config = dict(
    train_examples=44167,
    norm_position='pre',
    fused_qkv=False,
    residual_init='zero_last',
    beta2=0.99,
    one_sided=False,
    batch_size=128,
    epochs=42.9,
    adamw_weight_decay_other_params=0,
)
Rows from block 3 of a small image classifier, named by matrix and row number. Rows with one number belong to one neuron. Each number is 500 + 50 x the weight over its row's rms, rounded and kept within 0 to 999. All counts start at 0. Numbers have three digits each.
Before each neuron's rows are labels from the 100 images, of 14976, where the neuron reaches its highest value: "colour at peak" is the nearest of a few named colours to the mean colour under the peak. Only what is clearly more common there than usual is listed. The data: telescope images of galaxies (Galaxy Zoo DECaLS).
# fc1: MLP up (model.blocks.3.mlp.fc1.weight, 640x160), inputs 0-159
# fc2: MLP down (model.blocks.3.mlp.fc2.weight, 160x640, transposed), outputs 0-159

colour at peak: grey; brown
fc1.230:441492502536410493535557546514645474469465492475462531611501556468463430451513520545442493493553536502582466462490503574482515490460455472553578451552472570462504516398576571506489496450451516552489488521448513543507521480509490521549453478524523477474543488569470525517496459610468568506558464483465388445545376574498473494451472446411549477434419528449478547437531457511505516489486541519397558553518505552394462498534367497471507414503513343461400457506459503401508442556511495
fc2.230:456527500529483471531431529507511502528546425540511532378492504516510547535472486561467534428536458478467480522619472523481391465428537450484475568486495477570514461520470395517532474600549521464530524477587461512493602471499474432539459463479624395460476519429408520477450444472515675524517560520528522496429525540552501438514586484473419493441485564426576541585464527520512471561515420484501512543477500534463571531484485565475467553546414570463471450603500581506447501546452412

colour at peak: grey
fc1.466:496498585519406562478505517496486455546461548455491457496428423534481552487503483509406502522461482485382413457424554545428566459516401497542504452531573541455569556542507428573485523457589488535606449504567421538510588455529425489595511464450555566562463581530504483626455487534527564544485546514513428486480580563542468392517529484510470500457525497485437506484481439446469473562442550545559463503492576491388467537526385492465506575554492475540479536457491524506511516429584429
fc2.466:482523392461591553533538500577435534594521467574562502572554573476417491514491494598564512530504517554525522523505525484536454459463541472413523457410500484547519514513478546449456519443444475472380517477472568520519467616518623512437482578594457549538505394494559509501568480465457491406428490576566521481478532411451515569455544444498502509557535439507525495363424505487515593546535492483444598484496432498553485440442532576511546511464523524505450480494488492544561538509554582

colour at peak: pink
fc1.457:470539533587470453477534399554542438443567516588543453546505500586506485444513479564450449538519579514443435515532461505393494483518502589508408481526441482475405446468504503543522448490509560488450497547461361461471463609569511456531467536502654548554508467443453516467498448461500484532440471448524484458493550501453489423546498502485500600502455464514481461484406377416421490506554509539370518529539485466400550500527495459519524588483460414426488484466506514592534457474528507
fc2.457:435458581368449495553450507578482506548566506462510446428631527432525451498529556498496475522509519609521526463519491433531547440557494462499564501503537423494478565477540493439607613518438443512448570548511554530465491555484524552510484517564463506434519511529457608393546459484458463496528513478462527531530512589509502458524452516534541442409507577602480511531533567505470499516414508483584547539525486498549403506390405459421453453400460424558455501535461449519500522434487454

colour at peak: pink; grey
fc1.597:501502526505554484473572554547647492521481486473520596413472460474551512451499538512500520563534517461438395562543484457472619443396478476477517429491587478499478454539498579593485433467428551609558520551529454379481479588437521531523462564509547642522539493430499423544518545525453535473369485519484453535500559554467492461515525462438474459501469497544484496485487488509425458559431467501525569460554477538554429502456486553477533444509470492493514429504349523576445504512496474
fc2.597:513506461445482531473513497464437501453475422487523449631511555488458560578465469483502521491498476472472450463538475455553461473494500498484402548460477526475468436487449453392518500522476446443455519545485487594471447519519465486464588487494585404491421491570545540444487501662446428422616518546542544581499471470529434479496519599507463561451554584436553456473465468527504461557530596428442522610488528479487501420448491476425438498452489391459482563501597491464443497582433513

colour at peak: grey
fc1.370:401599474542478452549416560551456479474590482471526428520510522528472548434546488483539512503516502517384539519546517516540430544410496522529468559471504369500534518516499405462535519506407520557477557446491467518448417559543527482386491607524578490557508460505529628544565523446585524536399527492445386520495581537454471513495470462544466491507591607489493486503536482528438456475471450539489414410517585578502500483506515546468484583476493525500628458523508530448547496479475456
fc2.370:551364445486447413470564482474497496385533529507486490540460588404497616505458532424475526376400517552518533446525495428494530540497424502434488446419460451521562489527523506493551428505490492557570496468489412454527459536505529382548479498451588510459452500519494417572583505564465502416465549554508520454537553512527530430482501604523486529509456502519493474537437488470505484500492472479496527538558470489449541492553495468500568521520556598502356471448563503561425496419538613

colour at peak: grey; brown
fc1.200:455559471589551415470553500504535524461431445503437586542556516588509441442485444491505540496477487399412585505474542503540398438446523478489612477471527543529501489392488553481505549582481454568542547518512502491580473524556490451450482453568637530574631622527484529471519513513524461445431466397444457510505465572527479502507519474527494446542502479508594517484476520456483511465565481515499503515558484501461509571414509561539549475423411543551528456435547523527407622538497501
fc2.200:463533558544467497470476464477489515528587464476527456411397571624484603515471521543510417531494521564521508527545454455459537552506421460477463621472549446464569428572552459440471523490508500456568483491505499524518452347349504535487482529413502575503410547491474497572512525582433545483515512555451460584604495507510542508495605430504533532474548516521467435474551515449537500553464559444453426494530493429452453487484516484493533555516418416478496541426509483493554528405561554

colour at peak: brown; grey
fc1.630:581512505517508516416425456483537554456481533537578426568475496543518542496482533455514505486494502536522548403375481518646474466466434520568507468499423595442536498489541475480497443476488490493440536437478500459528491487486479489436474511516540522616566541471457511489459441557337434522412450457539447507539445500442493471490521426569576563516470471500489405446438621439481481425469521480501525472442454515569485457474471477423477548499544474500449494585547535459528459330460575
fc2.630:488510489392530554567451482516525512561544389498525437429478552518472518510570447502429539493473442464435527501510527573449525574636428518412489527556501462587481480574411515578525579527462523444458525535550516537466413482489454578603525434449482540498514471480450402459446478515445471549487473552486558592558478483556500526419443556492462518552545561542589608511607472492459530612619512492514524494454506483534501521453493477513507508531413508495529506483495489453519608559407457

colour at peak: brown
fc1.492:448475534432468521590450487556432492476551603520467470490456486481537503644515435508499550528517408480464506470531548516537447541531483556531555457540543492510636438477449626464463561530488447495475495519465593465559522520476500476538492508472406492525507528511551433476423554413455399530516451496461593526414395432485452550476497435497435489592518506571478551515468515436408388511566506494524438533464634466509512495434409501460484510490414538472433442458460505510517543523528563
fc2.492:525545469485485465530514536551558509515483364523525406509544565555535465400527562490490452501496559530491509510450474500470517509528553437443483496485472530348491551437480477425453544477409502493438430474537507569425496525527542587518443407507518509431505490578417607554556571469537499536440520449526482498554565570510546484547480491535533552454417498390564502482461563587487557464457426541436498467515486485498519536518625590585566438580492522576514594520495473508494464600486427

colour at peak: grey
fc1.443:553561495466471512469451441499528472571690579448541487637450541441481516415465477555479498545403452443436628483458454431446443426447487465535511521488536511437471489507527479502485462481437528509431499495537462479476496556557477502606482491530589501474582555610487566493556532507445517450448536532514540526522549546509477535548559509497471595471608470626543439519422449489503518491545485490573527498454443499487479561472498440451435620520546442493474591487462514506487530480476561
fc2.443:434501486514500523570582511524498422541453424581502519446541461577533618568634499478435617540516528488440502456509580560473527528583503494449544471512503509447545448524397540465489509545512499487505501530549447575469523504467514484449520489550417471616489431458440474510468441533519512626452463483520519499437362427520550473425528433555494445556453541408480572427482526464489537456471444381524462465520487484524448543472516435515546478539461498435458470491590519533466378496448505

colour at peak: pink
fc1.634:483536629477542398479494475438569497514546502507488498432482527486401618519587488415481512548543419462510416465546546488531479412560462509504458460481415523492505572445451518509473553477473524398473489531457414421501485492446446446438541506521502503554410459490476613447485508570513521476548476513470371557525474519504589473534482371524568435455528455444545455493514467469440479460548502504580518550427540408465439456493469441394427521498503455527587532468429486581455493528459528
fc2.634:516577514462430468507552558448504556523582623515626493550434475545509421506445510535566511503505526500515536534539528593474511463465614483543413531485508492573577430518541532430490556539453568480430431536531467543559570525468429495532503505463579610533461540417497457436399422484415414522444499470506519550526468610468453480546538566543597519494506571583519568467492483592463553452555530470521437521430477495539488496429519505529411494431525582530518499469495525562559460475499527

colour at peak: pink
fc1.562:453535548499551516513510477459501540558565509509500547492546518640441478545546420463548458495475535479553502529609509472441492458421536512523494492499452461463350610469442517445491387491445523449412492563408447455492385514467479489461498540465551512549515464459562555509562526453476484515450525503463454489468430475485496487534442480490538432462437550551457461524455420381507444515468607550524524529447447512437542559426583521482438490424424427486522359448434439490510451462548513
fc2.562:464450503541443449575520502514531491441506553524503454484622509408550473448436551480468441535511474513584480440461422471510622530496500550430474527548500476614473444502548519518502540517544467512537455504568434471496542495524491533554556473596512514443447561488450558456458510578405430570529479455521448534520510524535517500517584458539498624503564585545509500516474557551482547399541549395523467461518498478643511489441410478522423434416520519497545569441485495599479567607447514

colour at peak: grey
fc1.10:514452479539470484510444502540505501423459415449519439606481546398494511524501498454449477476465514478516506525527488537469427564505419513452568491540472566482507570476469376535548494594415545566579527552507495644560389553507519529523549527375603533444458543445481507511453475488540577446489544571526410445540459505453582441547559493474512525424505491533480478511360547553593482583458523530554508449471523480574501578468476544553488531430530469445512517470417479455542566463481495
fc2.10:523600504458470572518518574454524454575479519532514440369602518469481515472557451459504494471562408469504392524513565558452432457456531533484606521490474462513477494475535552503582520485649437489488442475419551477518592426553513515445507488453443577574521552519460465527450465531517402487456453469441545453443522574456454509567448537482439508585524492435532479412494391518526527564506458533425572536525473515478489446488487498533390522505570471505520614531580575521506483457478472

colour at peak: brown
fc1.226:495471474477434413500551450503466478530541474536480436390443520489485539514502536479596576423544515476596522606506573508480342497504532527502489482561499494509494546510505523518514509446464520566464540412489477425591522411464421571473491493460467548391450597520524468466524498523523495529420427502468423560538555453487466542473567606497472506576490514526468507446538632454578519522512448605495511561425592532514521517593484573479434508504575482589438501396467507478500543461528478
fc2.226:584569555524474454483460598553537512486529593483467564436521520458584485403500602546413606402430559484459485503550386505501517458402446522449542468437540588496537557437450500547489417474549486473465535569506554529541459504534499512545475485552504446497507451519517576498426520513470513439540450516591550520534462482479598531507567414555524556471519470416446473500463528547439532477532537442508454440541449507467518528442593498458527447532515477460462396428499560448487373446528576

colour at peak: brown
fc1.517:511560423481431393526563569419488485516520513457447492448478475613573516454491510555525564466503573432421566477487426511541548433580511505440367487454506454575490513453535541559473591472401475534461557432448475498504494510519463532456458412623376489513465592503522542462487505448488533450448582398451456435498511499506544464545554417481507460529429560514500501519524520508488500405483485428518552566459497526511422508439457440455545528462489440463531522442587545511453399527536518
fc2.517:573465533400539624526469452528535554545445517522460507491494520572520527490502471448511577526444466489522528492470539449529534557540566408562470417511515546544499478463487414510511474531566490523496505534438492541403505559439515527526516555456527488488456486594459491494450449578486420437543422537543387482546542412466442586554568530480529533537507501516468436601583520467584474485400480491497614503408425551505451515398505443444540428456467551489618468509475508532638462481463516

colour at peak: brown
fc1.199:436540548419559531476432549466536519512467481458522510487442514516485465457466566522550463481545431588515568419459547421510465539558587468446474474427475447384415409450480483441470594504555456466500460475543604446522440345514450526501440500545421497531505508524393505472501511566476537496575494592543494558478554529482526458585442463540555505444547559480388455463509603478569484541477520518422551465505555447505521448444525395506498531553498469508490447420467563441445452508538541
fc2.199:522543510540540442479505464509479507452544492457545481561484614460544479607483447543493512520520522465444515543535526528477489509518542499482457527472502559513483470470525580533480554617487603490361480524557525572421464558464464451448421522429600573572499446476502458467495456544467462489442460558482445496526475495414593586551591532532488516545520520488510549503521475514439548482475514604425408483492408503470384560531604410451476440542597614537443493547510548489467605459508537

colour at peak: grey; brown
fc1.140:489481453457548403564523473463443561408402495554504474442478522530485434519438481565538453399541536477562496508536414538532467517409593464514570498521515523487503484491503525543513560467456431474455493476462529487558523534524490502575449465365544461385500520511467568540464583532530620423400473519515524456457654469526520413469543442538499557487468504476488543488563475517502430481482555430526511416483420555519521495491535483499449470499506442512533415477518616534383403571518464
fc2.140:450615505534377589394416448429565535534456472466536553460576481601522531470585491478565529514497526469577507564485426490468518532514463496499472502539505609488455534437457458502583605496473455485600461558485528486536492465429474510444548508538497479594530503505522528503542381471487560495572586439542569525552429517461453516583455491479558545571601493515478475481403556522480515537462564488527495573440532516459521575509530494581493578522436481425487527435502436541546455421445492

colour at peak: brown
fc1.361:477482603413470482497460555361499551497520599397529430506498558528561498463525547474520575457435519511576459401464499479533513499610505591467480466365465503475518514526472506475497485417459423508480421510536479483439513517567440508513503440580482469458563469479419458504472534506447519491616588495521433452509423412460513454450475415515534489429503452458497555460471492387501528508470501446439513538479463585407528448521456538519431499522499429526454584503434538597498557456427517
fc2.361:480513515580392464398463536486455475487509510601540526517480508494479503614530537467549427601560522510481583528642481579525599535528541536516499432600530421503548475390485503513534462512503562466526503525428591502448444459460456532467441494524535536427462500559533504431506377558490453457455541516507540494404537550492493477574563537577450416595482529480465538525498509503505496511486492483574507535532548485522428499489533426469499513526540522419593462503638505509519408600514473

colour at peak: grey
fc1.593:434496536566640558576453456506593478508541469409476514610551473550469498454460470423499528459410527516497491478529438620564486470463503541494548527422479475475501492477475477598510478450519483406516461482372490445506601445454475438488491581526526498589540534536491532497481484448573548477529426515388543510545472490448443533542507467526510466460453473498400421483367485591590570418511499407498464415518494534530424528537483520544483520539537421459577503547515528528460525471499523
fc2.593:628437540488489506531531501619526522477534450586456448504516508503408541508548393442516583573492487453549562541558476466418567552469550483540553577469516566538461504494506531481545553534437563590485446495528486440489478509548443480495509459499414571504514470472520433557502539532437453549436467514560451502476492531512487363406565541491425474556450632432498503468546443474419481517528492562470455483539467455389593497546503544448487512610469543597471504572443532495487469422518480

colour at peak: brown
fc1.621:454468509410490511514555477551510518470492531527475475559476447469442509574519481433498533492483529428510525441463469526544495519484439503452497479478434467516486498477475439521514483573463610467442570492607596525505498485531443580581610629500451517492452343401481419452496551508508525507415484439547597543482445530570495510578499408396448415531477431535490510538423510556355505517482441509492460559447474590549525501461516434488546465525484474451540438563531534456508513424527421
fc2.621:446554522476546477462448508440566523400462457492532536564552514507601561542474467499512602484434396522520591493507538523576532550455491443548525495530488437607578512514546502443541549414401487529516505470479413493537467471554581438549504399583542469448551607535428562487483596524506574536563474513475584421553560533449473486483464516549516464527520518556504504465545458531519429454413600534394523517557515413490569501487489468522543488531447518480634492434552484473532554533498496

colour at peak: grey; brown
fc1.37:401529489524524478453483466521517490470423520457520415560464448446446513567557538519490501562475628411619534484510460561469483485528565570553444494540522510454451489406503482554541582510561526519383496536374480562611503531550520456511485542465517531468669497575500542521554565444548567509517494506518489483521509501477484527493477523426461454531489436522462472519457475497405439596454551540505481509497543553491569551445453619604514574469495513473503491396495460498590469454457440
fc2.37:536490502473472538471591579594427474543511474513441575495507465461612471444419481506520492430449421547491466542421606527512603453508488443426569555550477504421541508525570522504488369510504467493585527549523539500486521465453418556469490471461439477467358477447525499471522464460470439538482469501520486530491518544481464539590570513508491557441606506486527526410529506448552499508597459459439522458464454413479450447559484475418498437531520518566501511569560397469501611580543545

colour at peak: grey
fc1.1:485566444494461506495463428498497450555489576505587551536506505461489592434468462434534466541491548527553478526488445487575495465464561496424515515503380512434498436521421404551516486525404522466405492452458528518506482479549415325494590435532495481470470439526610533490503533529486485518553525579529478440472528492498497494563542524514583575512488502462502534458576396399453485434507415476567460497555561534527471449508408439547478474565531434496561506493437346443525467479530511
fc2.1:523472497500542557485485547554410528547545494507449508479556502460483569429551588517501463492341453452484512505589585494511488496457448523487537571459568472516490552491537511535513516510573423458482472569505440518440513518502554568471487445603493559549555596508534412590571500475542516454480516379441504456456442413460495458510458494526441529554533549505385537505453577455490495508554469575518527516534458529609511508494597509567478624616522480476444505574476453510451454379547511

colour at peak: brown
fc1.210:524524523522491474502502538541566511462571583580478592503493403483494516593473471530498473488564471378512488528436413540576442427477535434468425528489474463519481635533475455531495521437516463490479507484513538444552484558543491475479540392511407508491579565472586455578502574554414520436449467487514503555552444460539494435560428532541522471508468490447527454607556423481498414440501579447505451467555464519499520467536561481439539529490627419415457491586483524386529520505437502
fc2.210:518430485453464453556516415503450509533559480470512535470561455481514494531526565511422502563429638503529494566453524353480489472489502625496623502503500488517490490472490563533501495528451401483523509517488391598484568548458527590516457416487509556497479564468459560476523412553535527483558486472453467552516530531536569416482567526463510514530528463502476465552443498443530529566416489535511453526448419602546577492474427537497429546436511678444466500444526511524541457483447565

colour at peak: pink
fc1.545:443540453539455535477468509529519509539587442582640439539541441418442472445521529520441470504498548506514450541533497498362541438522536460534494553548533519586476457438565540560525534509492512547462469518462437484453588540463462496466521520339729544498493496473476477474487508592497542507575454568468544469546471481438487492572529513534547509495543469529524397497454420551445546464450533473490437536539461461534470507451513469458516515489500480488414477376575446528490515478438471
fc2.545:479488563488493539471482497477482426518532569520443568485603511506542456436516538467515534587414415575514418424472455503481539463492526469465512386550496439495477571426476494409510495556561507417493527511426553472499473563559526482564493498615474562485546545509540560432465398466453445539397483442477526479426494527489512471488508427510498478505405574579466510606549537477491448572559584507444569475487497542460405578394533454427425488553520431452547537446442558545504431537514468

colour at peak: brown
fc1.471:507523524494459409560464485456492386473560522528542452476551472630446457403587593487473544495451532544480441485492584514492431427515479519576530523366394487426469514488485541435485522532608478519508516553550553565479492429508495532551537444471441462480432464585424550471477494523510425506481490500519568547517552559484443517469425437479455500521511554499527519455513555460559582562456444531450560546568492482507560617513448557472440463536485496548481663470500493470504489473452603
fc2.471:573573528479362491566518554516566446518449497543546520445531522545499462546547444530467576459437501541504537498580499542502582462557431540517552510480477519533499542592512526627517550499484479551511456452443461537511481454558411500531504574496510590452516502529482575402453526344526535586519369501497434524545421504512593510481398529469609520554435365522510506491448498505523524507548552557519536461467501489575459543522446564446534512537537519462549462472456434466483436446537452

colour at peak: grey; brown
fc1.251:558413422485503403527442521488485504476543461581476423502512463448470479522579541526529502514431524501443443525390447484482496581413434505494560529436513417476529469455552493464506536555460553437512490390504415549541546551524579515500524595481592430502568500482518545529498532532556534484433486413480588497490512463501572492442450586466514441438545521602426461447493403481472492442462478512427501399537489577485489492523467432489451498449523547501523419416368511590522501387486498
fc2.251:428469441548570508501536555546585555464494583520556494507461501519457604490471503472515440422406490477469478445541566436540504518580557511484438536472529547467533516646496455461422504502504583547470632489561532508436489499566483543561585420425598507486492447509524492505497474558550562521548594523486515546492571533533511434477565543533448545477578589459458520469426547540389501585580495525562473548457566583476488535541584503527555507468535442480472500534499496449434473440578579

colour at peak: brown
fc1.460:502474507457624405457418542608432502527533495483507519579470365499421487542501435551497468542584554494549488499547482548453442442401517541489574464483550519469495557405489454458569552529520550512559438557546566546523604540536493512457498489474523498493527476560466500557461528513444582442441529562539455539474472502452527522480429476487597512590455447495434525575325534500503519563464544545505493470467561549446532459522494505516583578526534419449572536470454454422525453555529513
fc2.460:529509455449498508500538495449586505593399488562462515402562465505498530571455476550553446546552460495484475538467527508475463538502557465472463512524430529582478457608530509524488465490548405455493529474516477383581532459494565441482495549481407530556416497514518495573611378520589481484483509530470393514482550519520484514554535492493433507496502458559634501556488485534606534471557479430472537563539484381516479476480609588604475461498503550494383491562516472552558528463464533

colour at peak: grey
fc1.392:487440449562533529513475477509530466554423475505494520473539472483577418560479522466419552493470432489488468538547436463563503401466507577475462478421499505601476541599464448566555492538430495454502455477532504476440638596448424427487436529478563544608517483468447487597547530513462560538552555454575572546486490454549595463525623514541566482520550510505485465485529481455464502461508506477515501465498351550464491599519496508551466499627414454511603513500505459477433445536518492
fc2.392:468469506449462436488493436500575524560510468488445431472491453537446486481484462516566555517593546413465549501364545495561447588538444574526459505539483470462532458398438566473435510517455542466532446554482484444500432527529469498519512488492486578425485527564564560524429436463549516577451525497386430487506500421484470521454534504547398527544491503547520513501536464470526405432608502521476401487416556625535506479487554497478476537494560495562480459531555435642516565441570583

colour at peak: pink; grey
fc1.321:448479497459514468490442604492455512585451501522520555483537535541454529477498482554490453532489401506560541410533520434404502411544516559501446507511536514518463473410481439487525444469463485461380452485524453523485478502508434461503506464583631514421602578475448469324491509453454423485521440426458435441541565465482502486501516459462543525452454535573447517487493454469597538498429523545530546482535555515489389581490475473487539424487444419551528545433453391487493535418501444
fc2.321:586484515497435510537486446498533488510596500429492499462576470558585487456454559494479539485590567557428543495444503503547464520492615531484551390518470488486481474475483522478489539475497417544540601525532442577500483489563549478472483539466535452574485488522511537505552484510508445567477596534521520525518492424587549500529487429532464493510476437562505548654484699464518527507597510525468435573564421513501528498528567600557428545494497480482500450556515611566503490599510556

colour at peak: grey; brown
fc1.310:549380519532544507470469468496520523509563527501473563514427529562446454530532515440535512547392423466548486486510495590414440482473531559552575444579493582519417432563611502511494467492497569479541538533489509554477497507479546502540484523476604473482423509471527426531486500501554580472446442626537592429509369481499555547518511529433506563436483491523492418503431474598502505532491510446535459506450490493586484571502419528507530504609445531362487483506463461477609527555427492
fc2.310:486553481526478632553565495418502405506526440510514488465499490509497459494548472533519500512577542485474520516466520488438444488502479470525465500553508408415441565543408478577452554542567442547462453378478510472559600507520463462492585514446374473540575458492504545475472475511504434593545569493564496507477468602512487480518479555559521385479516475424574489488569529465462468526513434567460520474505605459501475457472480519443425439460478497649425473528518502618447412580505493

colour at peak: grey
fc1.264:513492480478520583427494482581524455507533525493502508543578396493575550510443538537506516524539439531581466497544497538497495537513493425417508480451470443502466535502469551498502490443508519520455559534528498507522539518461565464606493497512553623515553592424529507422506509466414394572478551498503457592533490562470500444521445630478493507473455477472513447539408524455533438511469530489611456366494418493533524451544531574538439474477517471419457507425434404585382415445584539
fc2.264:475555507421492503514512550414529515563461477506529429549428603462489492429535463576436463457448566506414520530467450465509487470525554530590558524478531495408616541507419531493420488491436489479447530462511507536545520501495559431433408514515521334537505547557460498573556474529556556511436550509561547522447524484455442511457562410515452527547503523562542463459535516487543520482646570406483414507499518538487422505440542524481534445527402426612517504532481473416561514556498496

colour at peak: grey
fc1.406:490395559486429496399470551402577508435565535510541422478463509457552525484505537428578591465519569539475547535417509481533443511587505564477537532488518446603515520516446410495497572570482467540532577509466426539455434472517486512484468553544503548559541621514462537456469534511517439474383484499477486574515533531537497446520500535404520610440419522559564418440468548492503451532420486489529497466562571468461489474473399531490573404465479515623538466529436471483532481488556468
fc2.406:558422464484584449528544536503485461526522507550536529444504563505536567478488531534459443471505519571515530485445414584578589463427560568522565417490596482400515515469475481459472466424383454536519406521529467514459417480465557518469504452442449430509499544512504429539542442443486486602520464583466491546507421526591528549470420389580582500546509425465508563515577438424504487426499487505509483576430511503558410478436516494520444534509523446431483523457575531570445437564532470