config = dict(
    model='image classifier',
    dataset='telescope images of galaxies (Galaxy Zoo DECaLS)',
    train_examples=44167,
    image_size=48,
    crop_scale_min=0.5,
    horizontal_flip=True,
    color_jitter=0.1,
    targets=['roundness'],
    num_classes=3,
    arch='vit',
    norm='rmsnorm',
    norm_position='pre',
    hidden_act='star_relu',
    mlp_ratio=4,
    head_dim=64,
    fused_qkv=False,
    bias='none',
    qk_norm=False,
    parallel_block=False,
    inner_norm=False,
    patch_size=[6, 6],
    layers=12,
    width=160,
    positions='sincos',
    pooling='mean',
    loss='cross_entropy',
    head_dropout=0.1,
    init='torch_default',
    residual_init='zero_last',
    optimizer='soap',
    beta2=0.99,
    learning_rate=0.0018,
    beta1=0.95,
    shampoo_beta=0.95,
    eps=1e-08,
    precondition_frequency=32,
    max_precond_dim=1536,
    one_sided=False,
    adamw_lr_other_params=0.0028,
    max_steps=14800,
    batch_size=128,
    epochs=42.9,
    lr_schedule='step',
    warmup_steps=740,
    weight_decay=0.2,
    adamw_weight_decay_other_params=0,
)
Rows from block 7, named by matrix and row number. Rows with one number belong to one neuron. Each number is 500 + 25 x the weight over its row's rms, rounded and kept within 0 to 999. All counts start at 0. Numbers have three digits each. After the name is the row's rms in percent of the matrix's.
# fc1: MLP up (model.blocks.7.mlp.fc1.weight, 640x160), inputs 0-159
# fc2: MLP down (model.blocks.7.mlp.fc2.weight, 160x640, transposed), outputs 0-159
fc1.271 117:503560453492525486515517472547489520490520477519527527507504479525471532481514507503506532501475480534478451527526532527478531514481507523525514463473475468483471511490461492482492447473486529520471494498497490498520515481524528481514482516453570502486550524501499486537556504537527501522525514521513489508476514487487510489517505495549485497537496505460506532475500502479496453521515535492457545514493466505499556506538528516535505516494479507485526471522513502481527492461484548
fc2.271 111:455506508544537504504531500509490507471489533487519518475508525493501472508446501520480469496495520530526523495541496477479493465452539498478511524514496528521548504500496484458532530499497494494539530464513491498485464523503508492490471487516483523483478501517536541511421474453504518456541523446458540507508503510494496508492489554480533499454563496514472529525493498489497512495479516510520476484496490503488509511476487466460493491543526450531516543540496488499507476472512472
fc1.272 103:573507488531504486482499504493524483465486491529492488506486464501470506507525509555481485487515489462522485516460487484519522520476469487493563504504485476564508455483514466473489470492479480493512516524498472507539452474527486550469551484476538515467509496504522460480487498529469491509488468483535518465482504509507500487528518503533510500508510509511447455485502511525545540554497524500492493502521512562501507515540480478497494527469475496526489512494514504503508488562457472
fc2.272 108:493495462487461484544516476525497506525481487544472526491521478511515498477474452535506486500507476456525491494530494516539509541532522535502488490513496496495494523489440470502492478483464502497502563492504498535472471489466485501516476509471470494506506529512473447502498494497516522534494523494480488535551494447481471499457503469515514517456487525509462504494486529453527477497524511470487463486459511491502516513502483489470489498444474495464514496432557491500446508497462511
fc1.273 087:531519509518490489474491508515483516509448482493503501474505471508487521450513461538512517493452488517544510542526513536516505513496522530493523472494494506518459501551518538510456480524511520470456491492500478476507523485510508479493510464535523480508494442475496490433465477516490502472466498519478506465493494542485506506532460490527545470492547503468494490528469497518525529510495483496457505418502503501501493486557524493503454490465491515457481514472464510476515483494499469
fc2.273 098:509542495483461509531504522488496540522462496494475477449467528492489493507461514513490506465492465492495441488494529531496465480500530522495452502528487505445515486492499502485520500483461499491473505476487529489502469485480473511511511452440517485502493533539456495499472491465500471493493496476479494450515539527479499523520491498473499503488493543530502474472505555477531506433462450527499541512462491528540529509493513502497478491549497508458481502508518514500509495498439522
fc1.274 068:531473510498472529481491512524533502473473459497472508508456521478472513466472487457464486512572470471489481531519499513524489472526484492425503514504500463498467506477517491483527442535518528516486495493494524477512542526510467526487456505436487491498535525488478487486537510507519524522481475504490457455541493491470545495520520496493496491485482487506451505505501486467496474511477505512508551515469487449506455519522478498484480495500511493498482546502479513481481472482493553
fc2.274 076:472447514487527487505522478483506482501542520485490528487486480534520463477517511483495503468468473536512499493509464523519543505469480497505489510527548508487542487501525486516485482508488484509509443511489476499480533482484500507457515484497520466517493507530518527494463462510486505511453479505513531538483476480481484497556506467472527467505513566516544444517465519461480473476501537480491472460545493524513509460458520472503463485459475505474495483462499465510446506501489477
fc1.275 122:530458499464558530527472441520501525525467509474505500508536502515511462518518506472499500493506462532492519509549494481495527503512508521502507525499500455514500533487521504508525528507515530478501516551524514507497479495508480503492515465495467512489511538495501485535470527458508535488492515496491490458490499515452543557477480480474477507514516478559528494449509464499505487533516539491557479525505537517513546423496479518537511463485523484509496465512460483506517530492503504
fc2.275 120:568513518468522475512484486482485541469481498499488486445521457461488546493502488510521548510459483504476496426516508491493497494496487497488534517448472472502470459517467480471472495500526442484471458530523515457493530472511497484511502501470512498494530461495481530508548475499460475522516512487503531480504471497506464476481447527476529507490457513510466485498498544485532501489493478512506504509502528484484486494496464463512511506502477486518496502483500538537477505538528445
fc1.276 085:510494525465525503487516541505501447476526532493516481498509471498519462527462535455505501493536524488448473499482473486488485507495500506487488523526536475531483514461454489512492528505481536473469501498442485531492479532481491499515513464494516463504482512501493515497462509503517489502462511481512535529503521543491525508476478494465544463509523509553510480472540487511464499475481481524504520507505509529568510521495485472530449505517502516562475472477529483504433486526492538
fc2.276 096:550559448524542490465496531485505473516493503486508511503511503483509466494508511483539504522484513521469519490490480499517554460537507460524519505471540522486518517503543525523488490539506498500491414477515482481501528467530513523487530548471476511517470491506483465524519502527519500506516512509447454487475517512515480528495512478496490493524461458442557496480507535485485497473467496475494500518483502529467479524529517491518481470521490513449510522522472509470521541506505500
fc1.277 112:487510509514524523471509497499520495535456527530476548478495496507498467490514497518499524463532505443492477438515466483500493491506498446495486476466509516466443474489516500517493495488522538470482499495482532498466530507491530466494528457455519509513529458465493503514473531516488512537534504439546496481498511475504512491474495520490492533484497526476501471454498464506491490487482493449495502472461475512507466470491464529473487548524472555485531503489488491537463510478544503
fc2.277 113:535519513521505485534493479499459486503530496505491473511499526514493525497470498507484514488454500515501552551553528485481564490468482495518478516526497502535527480523493477510464471470519490517511490492508453481560497506534458511505513493551489476522438517488462508473495467472533494517474488516496490492553504523524507489473513472519504502519491491491534543503511521505505524527508513541513518509533457479486538511501503491472484489405534480489475503491456527489517546496475489
fc1.278 098:521539519492479559468502520500535438495487492514497509490501461490502497471494476522496529482499523561518446504497485511490459478521441495499502512526488498514513489555495512461447496487466486505496503473536487492507534485494444448518483480489495500473505502523488495478540522481533522512483470524471452535579481548476434504490496509501506515505516504491521505483501478474486487480497490507513492499503502533473489502507478507496492493550469569473486473471501513481483472527499530
fc2.278 096:544536482468499516560541485456505510503508486506495483481490478528484497546535498534523497506489510475500527466508495544478489525476531518476531489510499531521536510485469550532530510521522497502516479530557499526516485556484526491489540542467515538495473449488514504489477537499512514482519490508482485515484495457503522506497506491487481538539506454525544504485501484496461466505494516489482513489525511483521433516562523505501468510449514480495461491507492506451515525486516536